python train.py --arch="unet" --model="segmentation model" --dataset="Sentinel-2 satellite tiles (TerraMesh)" --train_examples=72500 --image_size=64 --crop_scale_min=0.7 --horizontal_flip=false --color_jitter=0.2 --num_classes=10 --norm="batchnorm" --hidden_act="leaky_relu" --pixel_unshuffle=2 --widths=[64, 128, 192, 256] --blocks_per_level=2 --block="basic" --attention=true --upsampling="nearest_conv" --init="trunc_normal_002" --residual_init="none" --optimizer="soap" --beta2=0.99 --learning_rate=0.0041 --beta1=0.9 --shampoo_beta=0.99 --eps=1e-08 --precondition_frequency=10 --max_precond_dim=512 --merge_dims=false --one_sided=false --adamw_lr_other_params=0.0012 --max_grad_norm=0.5 --adaptive_grad_clip=0.02 --ema_decay=0.999 --max_steps=5200 --batch_size=128 --epochs=9.2 --lr_schedule="step" --warmup_steps=100 --weight_decay=0.1 --adamw_weight_decay_other_params=0.05
Rows from block 13, named by matrix and row number. Each number is 128 + 24 x the weight over its row's rms, rounded and kept within 0 to 255. All counts start at 0. After the name is the row's rms in percent of the matrix's.
# short0: shortcut pointwise conv (model.decb.1.0.short.0.weight, 128x256x1x1), inputs 0-51
short0.1 091 [136 136 133 116 124 146 102 140 151 130 106 114 138 141 145  67 128 136 133 102 101 136  98 121 135 147 152 138 113 132 118 110 133 148 169 144  90 131 118 144 168 146 155 134 146 129 151 100 118 113 160 124]
short0.2 110 [156 136 128 138 151 113 128 115 108 132 130 126 136 120 128 125 119 135 145  95 117 132 109 105 108 102  98 155 128 110 159 136 171 156 104 144 132 114 142 147 170 148 125 131  93 120 129 132 112 131 135 124]
short0.3 087 [115 123 121 137 114 113 130 103 126 130 138 133 111 143 152 116 152 143 149  89 147 147  75 147 152 122 117 163 135 110 122 108 128 123  89 144 138 103 122 173 143 118 161 139 133 139 114 110 141 128 155 125]
short0.4 098 [ 93 125 105 148 142 121 120 137 174 107 122 130 124 124 120 155 107 146 128 176 131 116 137 149 147 155 113 145 117 102 114 143 134 109 114 125  95 109 137 109 119 124 136 151 143 156 151 159 120 151 130  76]
short0.5 092 [135 122 124 123 113 151 109 123 147 160 124 104 165 146 141  94 118  96 105 120 158  93 130 144 144 140 134 107 136 157 120 117 114 111 132 108 148 135 126 110 157 114 122 148 126 152 146 139 149 159 116 129]
short0.6 106 [128 134 140 126 128 128 124 135 126 104  89 108 157 129 115 167 135 128 141 150 129 133 135 136 121 106 129 144 133 120 146 121 124 120 131 123 150 128 131 140 121 131 121 133 127 137 124 119 118 143 149 160]
short0.7 108 [130 128 119 124 113 143 152 129 132 145 154 111 126 118 127 140 126 139  94 151 136 141  78 112 105 149 115 113 129 134  95 153 124 101 141 117 118 132 139 113 167  89 131 156 136 134 143 127 116 114 159 112]
short0.8 104 [132 128 132 133 157 154 126 121 129 157 114 106 124 105 115 133 145 109 136 127 156 128 150 133 153 101 107 146 148 158 116 176 159 160  87 135 122  95 136 124  94 102 129 109 188 143 154 148 154 117  86 113]
short0.9 107 [151 113 118 119 143 113 114  99 123 136 136  96 125 129 103 147 102 109  91 144 132 124 162 126 157 142 133 159 136  84  78 124 131 137 115 125  95 104 172 144 103 140 127 138 160 145 164 135 132  97 123 137]
short0.10 094 [116  80 103 156 115 108 114 134 115 140 125 110 163 120 121 122  85 135 155 121 146 166 113 157 110 143 111 132 148 129 111 105 135 120 147  94 111 106 150 148  96  97 107 131  98 147 114 138  87 147 179 107]
short0.11 119 [146 138  82  89 137 161 105 137 135 158 123 122 134 123  92 169 138 129 127  79 126 116 161 120 127 137 151 115 126 150  98  77 129 127 105 113 154 155 115 125 140 154 123 114 133 138 124 123 165 125 134 133]
short0.12 085 [104 148 137 137 143 152 160 126 128 127 136 133 136 121 130 111 154 143 117 110  82 103 113 138 124 125 108 122  77 150 122 149 128 167 119 124 124 149 124 147 123 149 146 132  94 132 128 129 111  97 130 118]
short0.13 105 [112  91 148 113  97 105 151  91 105 155  86 112 103 158 138 133  77 150 167 133 151 113 149 102 184 133 120 139 162 141 110 112 136  98 131 134  89 144 132 138  84 128 110 147 131 145 116 158  72 119 118 102]
short0.14 104 [101 122 135 111 149  97 145  92 106 135 111 122 151  49 183 160 150 156 124 155 104 117 124 145 123 110 140 147 159 136 162 151 139 160 127 108 155 127 123 142 108 139 123  96 144 132 127 131 109 133 168 129]
short0.15 106 [120  99 108 130  79 136 136 135 130 112 118 130 108 165  97 129 142 112 111 112 166 162 100 103  96 128 100  98 140 120 102  98 143 126 193 154 124 135 118 135 135 125 114 133 105 102 120 116 129 132 128 124]
short0.16 114 [109 142 111 122 153 121 151 120  81 141 149 136 120 134 126 148 114 144 144 109 126 149 142 128 171 144  89 102 122 121 138 157 149 152 108 140 114 142 110 103 138 145 127 144 125 124 137  89 125 146 126 125]
short0.17 095 [131 119 144 159 111 107 152 133 126 155 149 127 163 148 126 147 121 116 113 157 128 133 117 109 124 146 109 136 135 162 143  88 114 139 136 126 150 149 145 151 125 146 139 101 137 160 116 129 115 138  99 125]
short0.18 089 [117 125  94 120 145 121 102 139 110 151  72 121 128 123 115 144 153 128 103 150 134 102 120 122  84 124 107 138 141 119 101  94 127 108 134 130 111 129 120 141 143 121 109 161 105 153 136 127 134 122 110  94]
short0.19 113 [133 133 126 131 130 121  83 133 136 137 150 117  92 148  92 152  94 119 117  93 117 118 106 171 125 146 101 121  98 148 116  95 128 125 123 147 167 119 145 135  98 137 128  90 118  88 160 143 105 137 116 144]
short0.20 092 [100 131 146 161 134 171 120 142 174 112 125 142 179 142 103 156 153 121 142 119 107 125 118 127 140 131 161 117 154  90 126 111 127 117 125 138 148 135 113 118 109 112 129 145  97 138 124 119 110 142  95  89]
short0.21 106 [120 131 137 197 111 156  93 132 131 125 108 122 146 171 104  96 127 142 109  70  84 124 173 139 154 111 131 127 151 136 135  89  94 145 132 136 136 132 124  86  99 119 130 114 104 118 140 150 139 158 187 112]
short0.22 097 [120 124 156 121 142 111 136 153  80 130 147 135 128 125 123 159 132 136 138 125 132 140 135 107 122 143 123 103 149 150 112 142 110 109 137 115 107 117 145  94 114 117 126 125 134 135 119  88 116 127 135 130]
short0.23 088 [139 149 116 127 135 162 150 135 177 116 105 143 140 133 129 152 103 130 155 134 157 113 106  95 137 142 139 131 159 153 122 118 103 139 124 158 130 130 134 165 161 164 162 106 128 111 119 114 190 113 138 135]
short0.24 109 [ 89 163 113 126 118 145 142 126 134  96 144 135 119 139 151 167 142 166 142 124 139 122 143 111 157 141 155 111 135 131 111 126 115 121 146 155 115 107 128 122 102 151 124 132 135 121 129 103 138 141 138 136]
short0.25 093 [117 130 132  98 125 129 137 115 134 112 104 107 130 161 155 120 172 158 101 106 123 139 203 138 120 153 114 132 110 139 119 143 118 125  92 133 127 130 124 131 137 139 121 145 134 131 144 117 120 133 132  82]
short0.26 080 [148 133 137 143 152 135 143 108 130 117 118 143 114 161 148 112 135 123 120 126  95 114 144 138 148 131 141 125 105 109 154 144 106 144 120 122 126 123 133 131 136 110 155 127 144 112 112 124 118 130 145 131]
short0.27 131 [113 106 105 162 124 142 150 137 149 113 107 148 120 152 121 105 112 100 143 132 102 137 129 144 112 165 131 158 168 142 143 132 141 138 125 110 135 137 136 143 148 120 126 116 125 134 123 145 142 139 106 131]
short0.28 086 [143 103 121 122 128 143 134 111 136 111 151 115 126 116 122 117 126 145 133 159 137 121  84 137 120 129 130 113 143 147 141  87 160 126 112 156 133 128 132 152 126  90 153 107 111 129 117 108 139 160 148 120]
short0.29 089 [143  98 123 138 138 104 151 123 144 107 108 136  94 131 148 156 119 142 154 129 111 193 141 132  99 150 161 136  90 135 151  90 129 122 143 117 137 126 146  97 132 122 134 108  93 166 156 150 115 120 106 129]
short0.30 112 [101 135 143 106 143 111 115 132 126 142 121 130 129 122 136 126 128 108 142 131 113 116 133 119 126 150 107 135 126 102 134 127 118 120 127 118 131 112 167 109 106 132 121 162 127 128 151 128 106 115 128 139]
short0.31 087 [110 131 163 139 160 165 149 151  96 141 122 118 139 129 134 113 116 126 141 109  91 116 139 122 141 133 118 100 122  94 156 146 120 140 137 135 137 133 115 118 162 163 124 125 122 115 111 157 124 156 148 136]
short0.32 081 [126 157 135 117 147  98 134 121  98 169 159 127 140 145 105 128 116 119 131  96 104 115 130 129 141 131 115 138  98 159 156 143 127 134 102 129 131 127 119 157 127 108 140 129 108 123 120 121 109 121 151 136]
short0.33 114 [130 131 153  92 132 118 118 134  96 165 112 158 146 123 120 117 141 147  90  85 120 102 111 108 128 133 104 130 127 128  97 136  88 106 145 132 114 113 130 107 109 115 118 140 128  99 110  89 104 118 130 127]
short0.34 105 [102 136 166 130 116 117 162 101 105 102 125  87 123 110 147 127  97 159 106 157 137 107 143  55 141 127 109 160 122 149 141 133 107 117 144 128  92  98 134 113 133 131 121 128 143 117 146 105  65 126 144 116]
short0.35 112 [155 134 130  83 127 126 128 123 117 114 129 120 108 122 132  96 108 155 135 148 148  90 106 119 149 150 119 122 138 135 124 118 172 117 124 108 109 101 110 104 110 135 151 152 113 118 115 153 111 150 134 142]
short0.36 089 [127 137 133 150 124 144 126 136  99 172 146  99  89 120  87 118 137 127 140 114 141 166 168 111 138 144 114 121 136 180 163 152 175  99 133 121 126 121  96 123 128 149 139 134 139 105  98 126  95 120 128 117]
short0.37 096 [121 137 152 106 150 103 118 141  99 115 146 126 119 135 134 146 122 162 129 126  97 123 144 114 138 144 117 115 107 126 145 130 133 143 115 162 124 109 109 132 123 150 113 132 124 119 119 114  89 114 103 123]
short0.38 102 [133 128 130 121 113 132 131 109 122 117 122 119 134 108 113 128 146 136 148 164 129 132 149 105 122 112 131 119 130 124 115 114 132  87 122 108 118 123 124 108 115 136 108 131 137 130 143 139 138 137 126 146]
short0.39 110 [131 152 104 109 119 153 154 149 129 183 144 115 138 114 120 173 144 129 153 149 121 111 168 112 148 124 147 157 104 115 152 107 119 102 129 126 134 120 156 139  97 120 142 162 149  93 165 125 129 123 110 177]
short0.40 110 [134 144  73 129 116 121 141 135 112 128 140 108 138 158 138 141 128  91 100 156 116 113 138 121 134 169 162 168 148 131  60 154 119 136  85 109 151  92 110 133 163 120  89 137 121 127 140 117 144 118 105 145]
short0.41 092 [115 143 156 127 108 128 103 150 150 136 166 147 112 117  98  92 128 133 149 154 121 127  98 133 134 143 141 103 108 126 132  74 119 148 115 111 143 117 129 114 132 140 140 141 103 119 123 140 129 103 154 112]
short0.42 102 [133 128 112  94 142 108 141 111 144 103 102 139 150 121 126 141 138 124 118 121 126 130 146 100 121 126 131 135 138 128 120 141 119 104 126 113 115 120 148 113  84 151 123 181 144 141 103  98  83 123 132 117]
short0.43 102 [133 131 132 125 148 133 163 104 131 117 121 147 140 130 118 167 111 122 121 142 141 115 136 138 157 154 141 107 117 122 114 133 114 117 131 114 109 114 131 116 120 154  87 124 134 142 105 138 137 160 135 148]
short0.44 103 [113 124 147 153 147 125 137 111  90 144  98 123  99  67 138 151 146 154 118 143 104 129 126  79  97 109 123 126 107 140 140 160 102 168 159 124  93 110 125 124 118 112 104  98  91 116 108 140 104 111  90 140]
short0.45 080 [133 107 122 115 130 169 143 125 139 128  94 111 152 155 116 124 114 147 122 129 123 137 126 143 146 129 143 135 143  97 153 127 118 121 113 106 125 124 149 166 138 125  79 146  82 141 149 138 153 137 124 121]
short0.46 112 [173 153 128 127 132 127 129 145 108 137 133 149 150 157 122 146 115 126 154 128 159 136 104 126 135 120 137 131 113 127 110  44  91 108 150 118  90 145 150 142 137 130 143 142 128 166 165 125 120 119 129 137]
short0.47 085 [143 133 116 120 132 132 120 128 149 129 151 118 132 126 142 103 131 138 112 139 129 136  97 112 116 123 121 120 142 143 146 117 119 138 136 125 140 156 137 115 156  89 187 101 133 117 107 143 122 134 113 166]
short0.48 098 [111 105 115 124 127 147 162  98 118 154 147 142 106 111 133 159 153 122 132 118 127 100 137 148 126 176 135 135 135 130 109 110 131 131 155 144 140 114 164 101 106 139  82 143 141 143  91 108 119 119 162 125]
short0.49 098 [110 107 114 119 142 113 129 143 143 165 127  96 138 138 120 141 134 123 131 149 131 135  84 118 137 143 126 104 117 130 114 136 140 140 141 118 120 156 106  98  78 124 133 153 145 133 144 114 133 132 120 136]
short0.50 098 [127 134 127 122 111 105 133 129 112 113 139 157 145 138 127 142 120 151 130 155 143 140 101 115 108 130 120 125 149 136 134  96 125 141 148 146 166 154 126 139 132 131 123 143 114 147 118 138 139 111 144 149]
short0.51 084 [114 144 128 128 127 130 139 125 148 123 127 149 103 158 114  93 127 124 127  87 126 141 132 124 157 142 146 123 141 124 130 162 122 180 121 130 127 102 112 116 154 156 146 113 159 111 109 115 139 155 127 126]
short0.52 096 [136 138 142 154 119 132 142 116 111 124 149 138 115 140 123 104 139 122 125 125 115 147 116 118 158 127 104 151 116  95 126 140 141 116 130 124 129 141 127 114 143 109 125 153 140 107 117 130 109 142 115 127]
short0.53 099 [108 162 159 147 138 173 145 173 155  81 150 125 146 152 116 137 166 135 129 101 116 126 122 131 116 140 131 136 109  92 133 133 118 120 121 140 123 110 122 122 126 120 163 125 151 153 134 140  93 127 126 128]
short0.54 104 [100 137 123 125 119 110 116 118 120 133 137 135 145 136 114 133 112 123 100 148 130 119 139 132 129 113 112 121 161 144 106 124 155 152 101 132 150 120 124 113 132 123 129 134 129 117 173 116 151 152 153 124]
short0.55 093 [135 118  98 150  92 114 109 120 162 144 132 104 106 153 126 116 118 111 129 116 155 110 127 141 154 142 151 155 111 108 136 132 134 133 125 143 143 115 105 145 114 135 122 142 131 120  86 110 175 152 121 130]
short0.56 101 [111 137 120  92 129 132  98 121 148 124 151 134 129 120 118 122 125 141 130 156 166 145  93 136 140 147 136 130 138 128  98 144 167 145 137 142  99 134 130 113 125 146 125 135 137 119 120 122 149 104 104 136]
short0.57 091 [121 104 136 108 126 129 151 132 143  85 108 129 156 141 128 148 134 149 136 125 115 117 154 124 135 103 123 137 134 137 118 116 139 125 132  91 117 119 146 167 117 113 135 129 108 162 143 138 128 120 101 102]
short0.58 088 [106  74 109 114 141 141 139 171 146 172 100 139 123 122 117 113 114 134 133 130 147 146 123 133 131 155 103 117 157 123 129 142 152 125 145 155 135 145 132 126 135 137 136 117 109 123 107 130 133 125 107 115]
short0.59 090 [125 151 119  85 116 118 100 162 134 165 158 107 116 138 112 132 113 145 136 151 136 122 138 151 125 142 134 146 131 125 141 127 144 159 149 127 158 113 146 133 137 124 159 121 140 151 105 139 113 144 148 177]
short0.60 088 [119 114 114 143 141 111 105 156 150 151 127  98 109 125 125 114 133 113 126 133  90 139 143 151 116 146 131 158 108 145 137 104 137 165 145 186 101 112 144 166 129 117 135 115 124 143 148 147 124 145 139 135]
short0.61 091 [114  95 112 117 130 117 118 100 174 156 112 131 112 158 116 126 138 152 110 141 146 117 148 125 113 111 144 103 127 112 132 161 112 138 128 135 106 138 120 146 118 113 135  93 150 153 113 123 158 135 113 183]
short0.62 101 [136 147 107 141 133 112 138 143  99 137 139 119 127 126 126 148 127 171  92 136 175 130 141 121 149 134 114 113 119 127 166 132 107 150 129 149 105 149 103 147 119 131 107 152 117 136 153 120 133 102 126 115]
short0.63 089 [141 121 142 119 142 105 165 127 153 148 148 122 132 138 113 140  92 138 145 124 101 141 119 138 116 131 103 119 143 106 146 115 130 136 127 104 105 135 117 132 138 109 148 146 104  79 128 136 125 136 121 140]
short0.64 084 [136 123 110 162 128 111 113 128 124 138 153 120 114 124 114 121 138 103 125 119 124 120 116 140 137 151 124 121 102 122 136 116 132 139 135 112 159 126 111 158 109 135 119 125 156 111 123 117 105 125 122 135]
short0.65 088 [167 100 138 117 124  87 165 154 129  96  93 105 131  98 109 126 100 130 148 148 112 173 143 129 110 125 150 142 128 113 125 106 121 127 121 121 143 116 133 142 149 104 138 132 142 146 125 145 116 152 131 107]
short0.66 113 [142 116 145 145 129 110 106 124 140 125 133 107 156 158 141 146 119 158 144 130 116 137 128 161  91 154 129  84 144 159  92 116 110 126 120 105  99 129  87 151 120 151 150  99 123 128 112  94 125 164 134 138]
short0.67 107 [139 130 126 179 147  86 139 119 139 148 131 111 141 140 120 119 136 130 138 130 129 162  98 139 104 118 155 150 124 153 161 102 153 118 162 106 142 154 155 156 138 162 183 121 140  70 136 126 107 116 143 145]
short0.68 095 [117 125 136 135 124 121 120 139 108 118 135 142 128  97 136 116 121  95 148 173 123 129 130 124 113 136 106 151 136 117 125 136 123 169 110 117 112 140  93 162 131 100 141 124 125  93 111 100 108 133 121 121]
short0.69 088 [123 127 151 111 109 106 105 140 119  93 121 158 133 137  93 122  98 126 105 131 135 127 128 124 111 113 127 119 132 127 109  91 160 139 143 139 151 150 129 132 110 132 140 117 136 120 140 122 164 145 117 126]
short0.70 099 [121 146 146 111 131 122 133 107 135 152 152 112 108 114 131 122 139 117 141  99 121 115 124 134 147 135 124 116 124 127 119 133 146 143 144 127 125  83 120 143 134 135  94 164 148 109 125 138 138 141 150 119]
short0.71 095 [ 95 125 136 127 144 133 145 128 153 157 153 135 128 115 140 145 134 129 143 109 128 124 113 127 139 115 117 130 136 132 152 133 143 137 159 158 142 133 125 125 137 117 150  98 129 111 101 136 113 129 155 109]
short0.72 097 [124 147 127 120 140 100 137 149 123 143 122 121 161 144 102 127 138 113 156 103 143 136 131 100 129 131 115 122 119  90 142 115 133 114 119 136 138 134 108 129 152 155 134 137 119 128 101  91 115 113 117 135]
short0.73 082 [131 173 135 118 130 154 119 103 133 152 124 133  91 127 178 109 119 121 144 108 163 103 112 121 150 149 122 144 118  89 140 119 134 106 104 130 134 141 109 112 139 144 145 159 134 135 149 140 124 123 124 148]
short0.74 124 [136  92 164 104 126 156 134 146 139 141  96  92 150 137 132 128  99 135 100  85 136 121  95 124 142 124 137 134 130 144 152  93 105 122 125 154 142 158 193 130 136  98 165  81 144 136 150 156 107 109 104 125]
short0.75 106 [125 137  89 125 127 126 136  98 128 130 115 164 132  80 128 108 121 152 172 154 148 159 116 135 118 121 136 106 152 133 116 124 141 109  81  90 111 142 136 125 137 151 115 123 130  90 132 139 129 163 142 107]
short0.76 107 [ 92 149 120 144 123 116 133  91 140 103 125 112 148 113 124 123 142 109 119 151 143 131 149 132 110 129  82 141 137 119 146 137 161 123  91 148 108  97 124 122  93 152 135 148 148  92 145 122 145 135 119 150]
short0.77 101 [129 152 110 106 161 137 139 106 118 167 168 113 127 132 152 155 101 136 106  98 121 147 125 149 103 143 102 120 122 116 116 145 157 102 141 111 143 108 128 135 106 132 154 141 141 155 117 118 122 151  91 126]
short0.78 095 [137 145 148 115 147 141 134 135  97 149 113 105  96 140 127 105 111 132 130 125 132 131 131 119 130 130 114 117 120 129 148 136 124 134 104 141 133 119 146  99 114 137 159  95 154 135 134 124 120 127 104 103]
short0.79 116 [123 134 110  99 119 114 125 135 114 133 116 131 142  91 112 128 151 118 108 163 169 131 134 142 107 148 120 121 124 128 126 128 150 144 143 138 130 102 134 126 150 139 119 133 137 120 131 127 103 117 127 118]
short0.80 100 [154 124 122 137 121 110 127 123 123 132 157 129 131 104 167 149 187  98 106 153 157 105  92  91  97 136 152 111  96 141 108 113  94 120 167 108 131 125 119 153 147 140 127 143 170 145 101 145 119  84 128 125]
short0.81 106 [156 126 139 135 130 141 164 134 132 139 154 146 132 146 160 126 144 177 125 119  65 130  91 150 148 148 129 133 152 125 142 137 134 145 132 121 149 113  78 162 152 119 163 125 137 118 109  89 112 109 155 128]
short0.82 104 [119 109 105 140  95 106 111 135 160 110 162 106 116  89 129 166 155  88 163 142 145 126 122 118 109 156 164 142 165 143  99 166 112 141 183 111 132 132 140 117 113 140 132 160 120 124 138 121 154 111 113 114]
short0.83 091 [135 139 140 142 135 143 145 100 169 121 131 147 109 155 106  98 154 140 146 128 141  93 120 130 147 154 121 122 117 112 151 146 116 130 154 139 170 123 135 127 122 101 150 126 127 161 115 163 129 144 115 146]
short0.84 098 [135 137 144 118 130  98 153 109 103 137 130 120 121 138  96 124 168 132 106 122 153  93 136 113 144 122 126 107 122 104 142 119 136  83 117 125 148 109 120 128 136 119 156 142 142 120 106 157 123 121 121  98]
short0.85 100 [134 133 152 126 156 153 140 120 151 147 147 152 114 150 134 100 126 122 109 123 136 116 110 110 116 141 155 115 115 136 145  93 138 113 149 117 126 139 155 147 131 144 138 158 134 123 138 144 158 172 151 132]
short0.86 106 [111 138 147 172 153 124 154 127 150 114 110 106 107 104 125 145 145 136 104 135 120 148 181 120 114 139 176 145 124 132 133 120 140 126 110 151 128 127 155 131 142 136 131  73 102 143 153 150 168 147 121 139]
short0.87 101 [145  81 155 121 147 133 173 137 146 120 132 128  97 155 122 111 111 134 145 110 168 151 109 149 133 148 134 132 145 162 152 147 127 140 123 159  98 144 146 106 146 143 133 100 131  87 114 117 197 126  80 137]
short0.88 090 [158 118 117 159 143 166 123 102 148 133 184 134 144 114 120 117 108  98 120 130 116 146 144 145 107 138 127 118 101 167 111 129 165 143 145 113 138 153 146 133 119 125 158 123 111 123 104 134 142 133 127 106]
short0.89 118 [107  96 143 146 132 144 121 115 121 148 118 144 107 141 127 142  92  94 154 137 111 127 137 131 124 143 122 176 138 144 103 127 148 115 126 111 106 128 135 170 133 144 139 119 156 160 123 113 110  86 176 133]
short0.90 093 [126 102 139 132 129 134 100 153 141 117 118 123 129 110 148 158 124 171 141 140 109 122 131 123  92 129 127 124 135 113 123 103 147 158 143 121 101 131 141 145 158 112 156 116 125 149 144 138 152 108  90 137]
short0.91 118 [117 148  96 146 117 125 112 107 135 109 140 146 157 126 144 136 129 150  93 128 146 165 133 132 119 131 128 138 131 147 129 133 151 125  85 101 148 154  83 106 126 171 110 156 138 132 142  93 159 134 136 173]
short0.92 100 [147 131 159 103 110 120 123 135 129 150  76 108 148 133 112 115 109 133 164 141 167 125 153 126 127 126 139 116 155 137 133 110 133  50 139 141 108 125 173 133  98 133  92 135 132 135 158 134 143 126 100 138]
short0.93 085 [126 147 135 117  75 154 149 139 122 115 113 118 131 110 127 134 157 165 149 119 159 111 129 118  96 125 169 123 132 117 141 123 109  90 112 125 155 111 136 138 118 137 128 107 122 150 135 127 132 138 118  96]
short0.94 113 [141 116 138 161  83 139 158 146 135 144 103 145 131 130 155 129 123  94 155 118 144 158 133 140 132 159 118 163 114 147 114 141 123 107 121  79 155 140 118 164 163 142  96 140 131 141 119 131 129  97  91 103]
short0.95 091 [123 113 154 152 126 137 150 156  99 158 151 105 118 155 121 106 132 131 107  97 144 126 122 131 145 104 101 120 127 141 126 154 103 152 138 125 135 131 129 144 131 123 115 138 110 119 117 114 142 127 107 101]
short0.96 084 [139 130 116 134 137 130 105 106  95 116 134 115 125 142 119 116 133 120 126 120  80 120 166 150 119 111 120 156 102 119 156 139 139 100 108 147 132 170 135 107 106 128 142 115 136  92 112 130 115 156 131 129]
short0.97 092 [118 133 134 127 128 130 134 152  99 147 142 135 145 151 136 170 130 155 123 155 144 132 175 121 158 138 135 117 105 122 119 135 122 112 150  89 114 112  98 146 127 133 131 133 120 145 151 116 134 156 147 151]
short0.98 097 [115 130 133 119 128 143 144 137 122 134 122 124 136 119 104 132 164 106 145 140 125 157 113 125 130 116 147 133 133 136 122 132 124 122 151 141 166 119 126 126 106 119 105 148 138 130 126 129 108  96 101 102]
short0.99 091 [104 148 121 108 135 169 135 172 114 131 127 118 150 118 129 130 122 142 128 115 128 129 168 152 126 131 107 142 121 157 126 158 114 138 117 105 121 126 144 168 156 136 103 137 122 129 155 140 132 124 146 154]
short0.100 127 [167 155 175 176 140 136 177 140 126 150 142 107 153 110 111 139  93  84 158 123 141 136 148 142 132 155 108 121 136 106 183 101 129 130 111 146 115 142 133 134 139 126 108 133 111 142 112 112  91  65 104 104]
short0.101 117 [136 100 124 113 135 141 127 136 132 144  90 155 120 120 160 128 116 141 149 117 163 162 134 149 130 132 105 141 165 151 148 137 174 150 121 112 117 175 137 125  97 118 143 149 119  97 102 112 122 136 126 123]
short0.102 111 [123 133 123 151 147 134 123  79 147 153 144 128 105 146 133 146 140 142 110 139 147 153 116 108  96 135 132  91 125 149 125 146 142 151 181 135 111 120 108 122 128 151 101 145 132 159 114 136 139 102 110 119]
short0.103 100 [135 154  89 144 114 148 115 122 137  74 120 119 115 127 117  82 113 114 127 132 135 135 119 143 164 158 135 112  94 107 126  95 131 106 176 101 146 159 130 136 132 129 154 136 108 124 144 139 139 132 121 106]
short0.104 086 [152  91 137 107 105 119 115 117 132 115 139 128 107 140 130 129 118 136 118 126 122 137 130 125 138 120 138 115 118 111 151 134 127 120 114 133 123 144 118 128 149 146 111 136 118 124 115 132 133 128  99 144]
short0.105 105 [156 137 155 167 123  93 138 110 117 100 152 129 138 144 135 139 151 140 121 128 142 140 134 147 161 135 158 147 117 122 119 117 100 128 145 144 137 108 140 114 126 141 129 141 130 158 109 127 137 117 140 137]
short0.106 099 [144 130 138 134 111 139 101 139 135 126 120 124 124 119 133  99 153 124 151 111 128 117 123 117 112 125 135 128 129 122 142 131 106 176 110 117 136 120 148 119 145 128  97  97 122  79 142 141 116 129 135 122]
short0.107 104 [121 132 124 121 122 100 137 131 128  89 134 148 154  90 141 141 109 135 158 133 118 119 145 140 158 107 139 109 119 124 107 123 111 137 137 140  93 127 125 122 128 125 104 138 112 134 114 118 110 110 134 118]
short0.108 098 [134 162 151 162 140 138 130 126 131 101 131 139 119 109 113 123 137 116 135 113 138 123 110 132 148 119 111 129 140 144 124 133 134 143 146 113 153 152 128 131 142 131 137 146 109  96 139 129 104 117 112 117]
short0.109 106 [163 147 127 126 116 141 146 131 138 120 145 130 148 114 151 124 136 110 132 133 129 142 141 141 120 112 142 151  95 106 169  90 147 130 135 142 126 131 119 181 140 123 141  92 117 114 118 127  97 125  95 155]
short0.110 092 [147 103 109 156 132 115 123 104 127 101 104 123 140 100 143 141 111 133  78 148 127 150 131 111 121 139 126 121 126 157 141 162 133 107 121 121 117 100 137 108  91 139 115 101 130 129 140 172 119 119 150 159]
short0.111 103 [126 162 119 144 148 140 126 136 115 175 137 118 111  92 124 132 123 134  73 168 154 124 138 108 157 137  94 107 142 165 118 172 133 121 128 118 108  99 171 133 128 142 129 152 142 177 145 152 152 107 144 126]
short0.112 100 [142 105 108 138 133 121 131 148 120 151 139 122 137 118 139  96 108 115 122 109 173 142 103 121 132 161 121 116 114 127 118 143 139 128 127 120 121 147 121 114 111 106  99 146 148 121 137 131 122 112 134 133]
short0.113 134 [122 144 128 131 176  90 136 145 165 134 175 117 128 143 150 147 138 124 116 193  99 110 204 109 137 126 159 171 155 145 142 163 111 134 112  92 140 102 133 161 105 117 131 157 140 172 182 168 100 118 149 133]
short0.114 094 [153 122 138 142 115 118 149 123 109 110 131 131 135 146 142  98 100 116 161 138 130 122 137 122 138 121 137 128 142 104 137 123 116 137 137 103 142 105 125 120 137 157 119 110 116 126 114 127 110 109 145 111]
short0.115 104 [133 120 133 116 161 102 128 124 112 121 130 141 106 102 134 129 116 109 125 106 119 110 125 124  99 133 149 132 113 124 123 140 143 110 138 118 132 137 137  83 115 153  96 146 151 109 116 120  96 155 145 124]
short0.116 091 [109 127 133 118 100 159 113 118 126 158 141 108 119 124 170 125 107 143 142 165 119 131 118 170 134 200 126 114 125 155 113 115 136 116 163 146 141 137 125 125 134 149 101 117 131 148 144  99 134 112 159 144]
short0.117 104 [115 139 136 131 140 126 130 153 101 131 116 121 143 128 130 118 107 105 138  97 117 139 126 139 139 121 139 102 104 146 154 109 126  95 116 113 151 172 144 129 142 117 108 131 122 135 149 107 151 120 105 149]
short0.118 089 [150 126 132 132 111 118 119 108 123 128 136 122 100 137 141 136 114 139 130 121 123 115 133 131 118 136 119 119 128 102 150 142 137 131 126 107 145 116 128 147 134  93 119 160 133 110  99 115 131 129 112 160]
short0.119 100 [126 121 160 101 118 118 128 118 125 157 131 141 116 154 131 102  83 127 110 116 109 144 111 116 137 109 119 137 144 171 129 134 122 123  96 107 122 108 150 112 118 108 134  84 118 137 176 136 100  90 105 138]
short0.120 099 [128 156 104 126  79 146 114 133  94 161 128 143 126 129 136 124 125 137 132 123 133  84 121 106 127 149  94  98 142 124 141 119 135 169 124 131 116 128 134 132 155 179 118 107 110 118 159  99 147 122 159 119]
short0.121 094 [ 99 135 141  93 156 173 146 129 134  90  83 128 135  96 133 158 124 153 140 136 134  93 166 136 138 125 147 118 131 118 164 105 137 134 113 100 111 123 127 135  87 125 131 125 126  97 118 138 124 127 128  81]
short0.122 115 [103 124 147 142 111 119 155 182  68 138 138 179 125  84 120 117 136 110 180 156 141 103 113  82 123 115 143 134  97 143 103 148 125 129 119 108  91 135 139  95 130 138 140 170 157  76 127 158  92 134 169 122]
short0.123 091 [110  96 129 138 112 113 140 130 179 137 114 150 124 137 138 122 134 108 160 138 139 158 122 158 113 124 112 118 138 139 117 130 140 148 155 124 160 162 128 152 106 114  95 132 104 170 122 142 165 133 116 108]
short0.124 094 [124 111 121 106 110 110 136 133 157  88 124 105 117 109 133 107 138 112 112 167 147 129 133  99 143 107 125 123 136 110 155 155 130 136 123 117 138 129 138  77 103 111 142 129 147 124 146 152 142 148 153 122]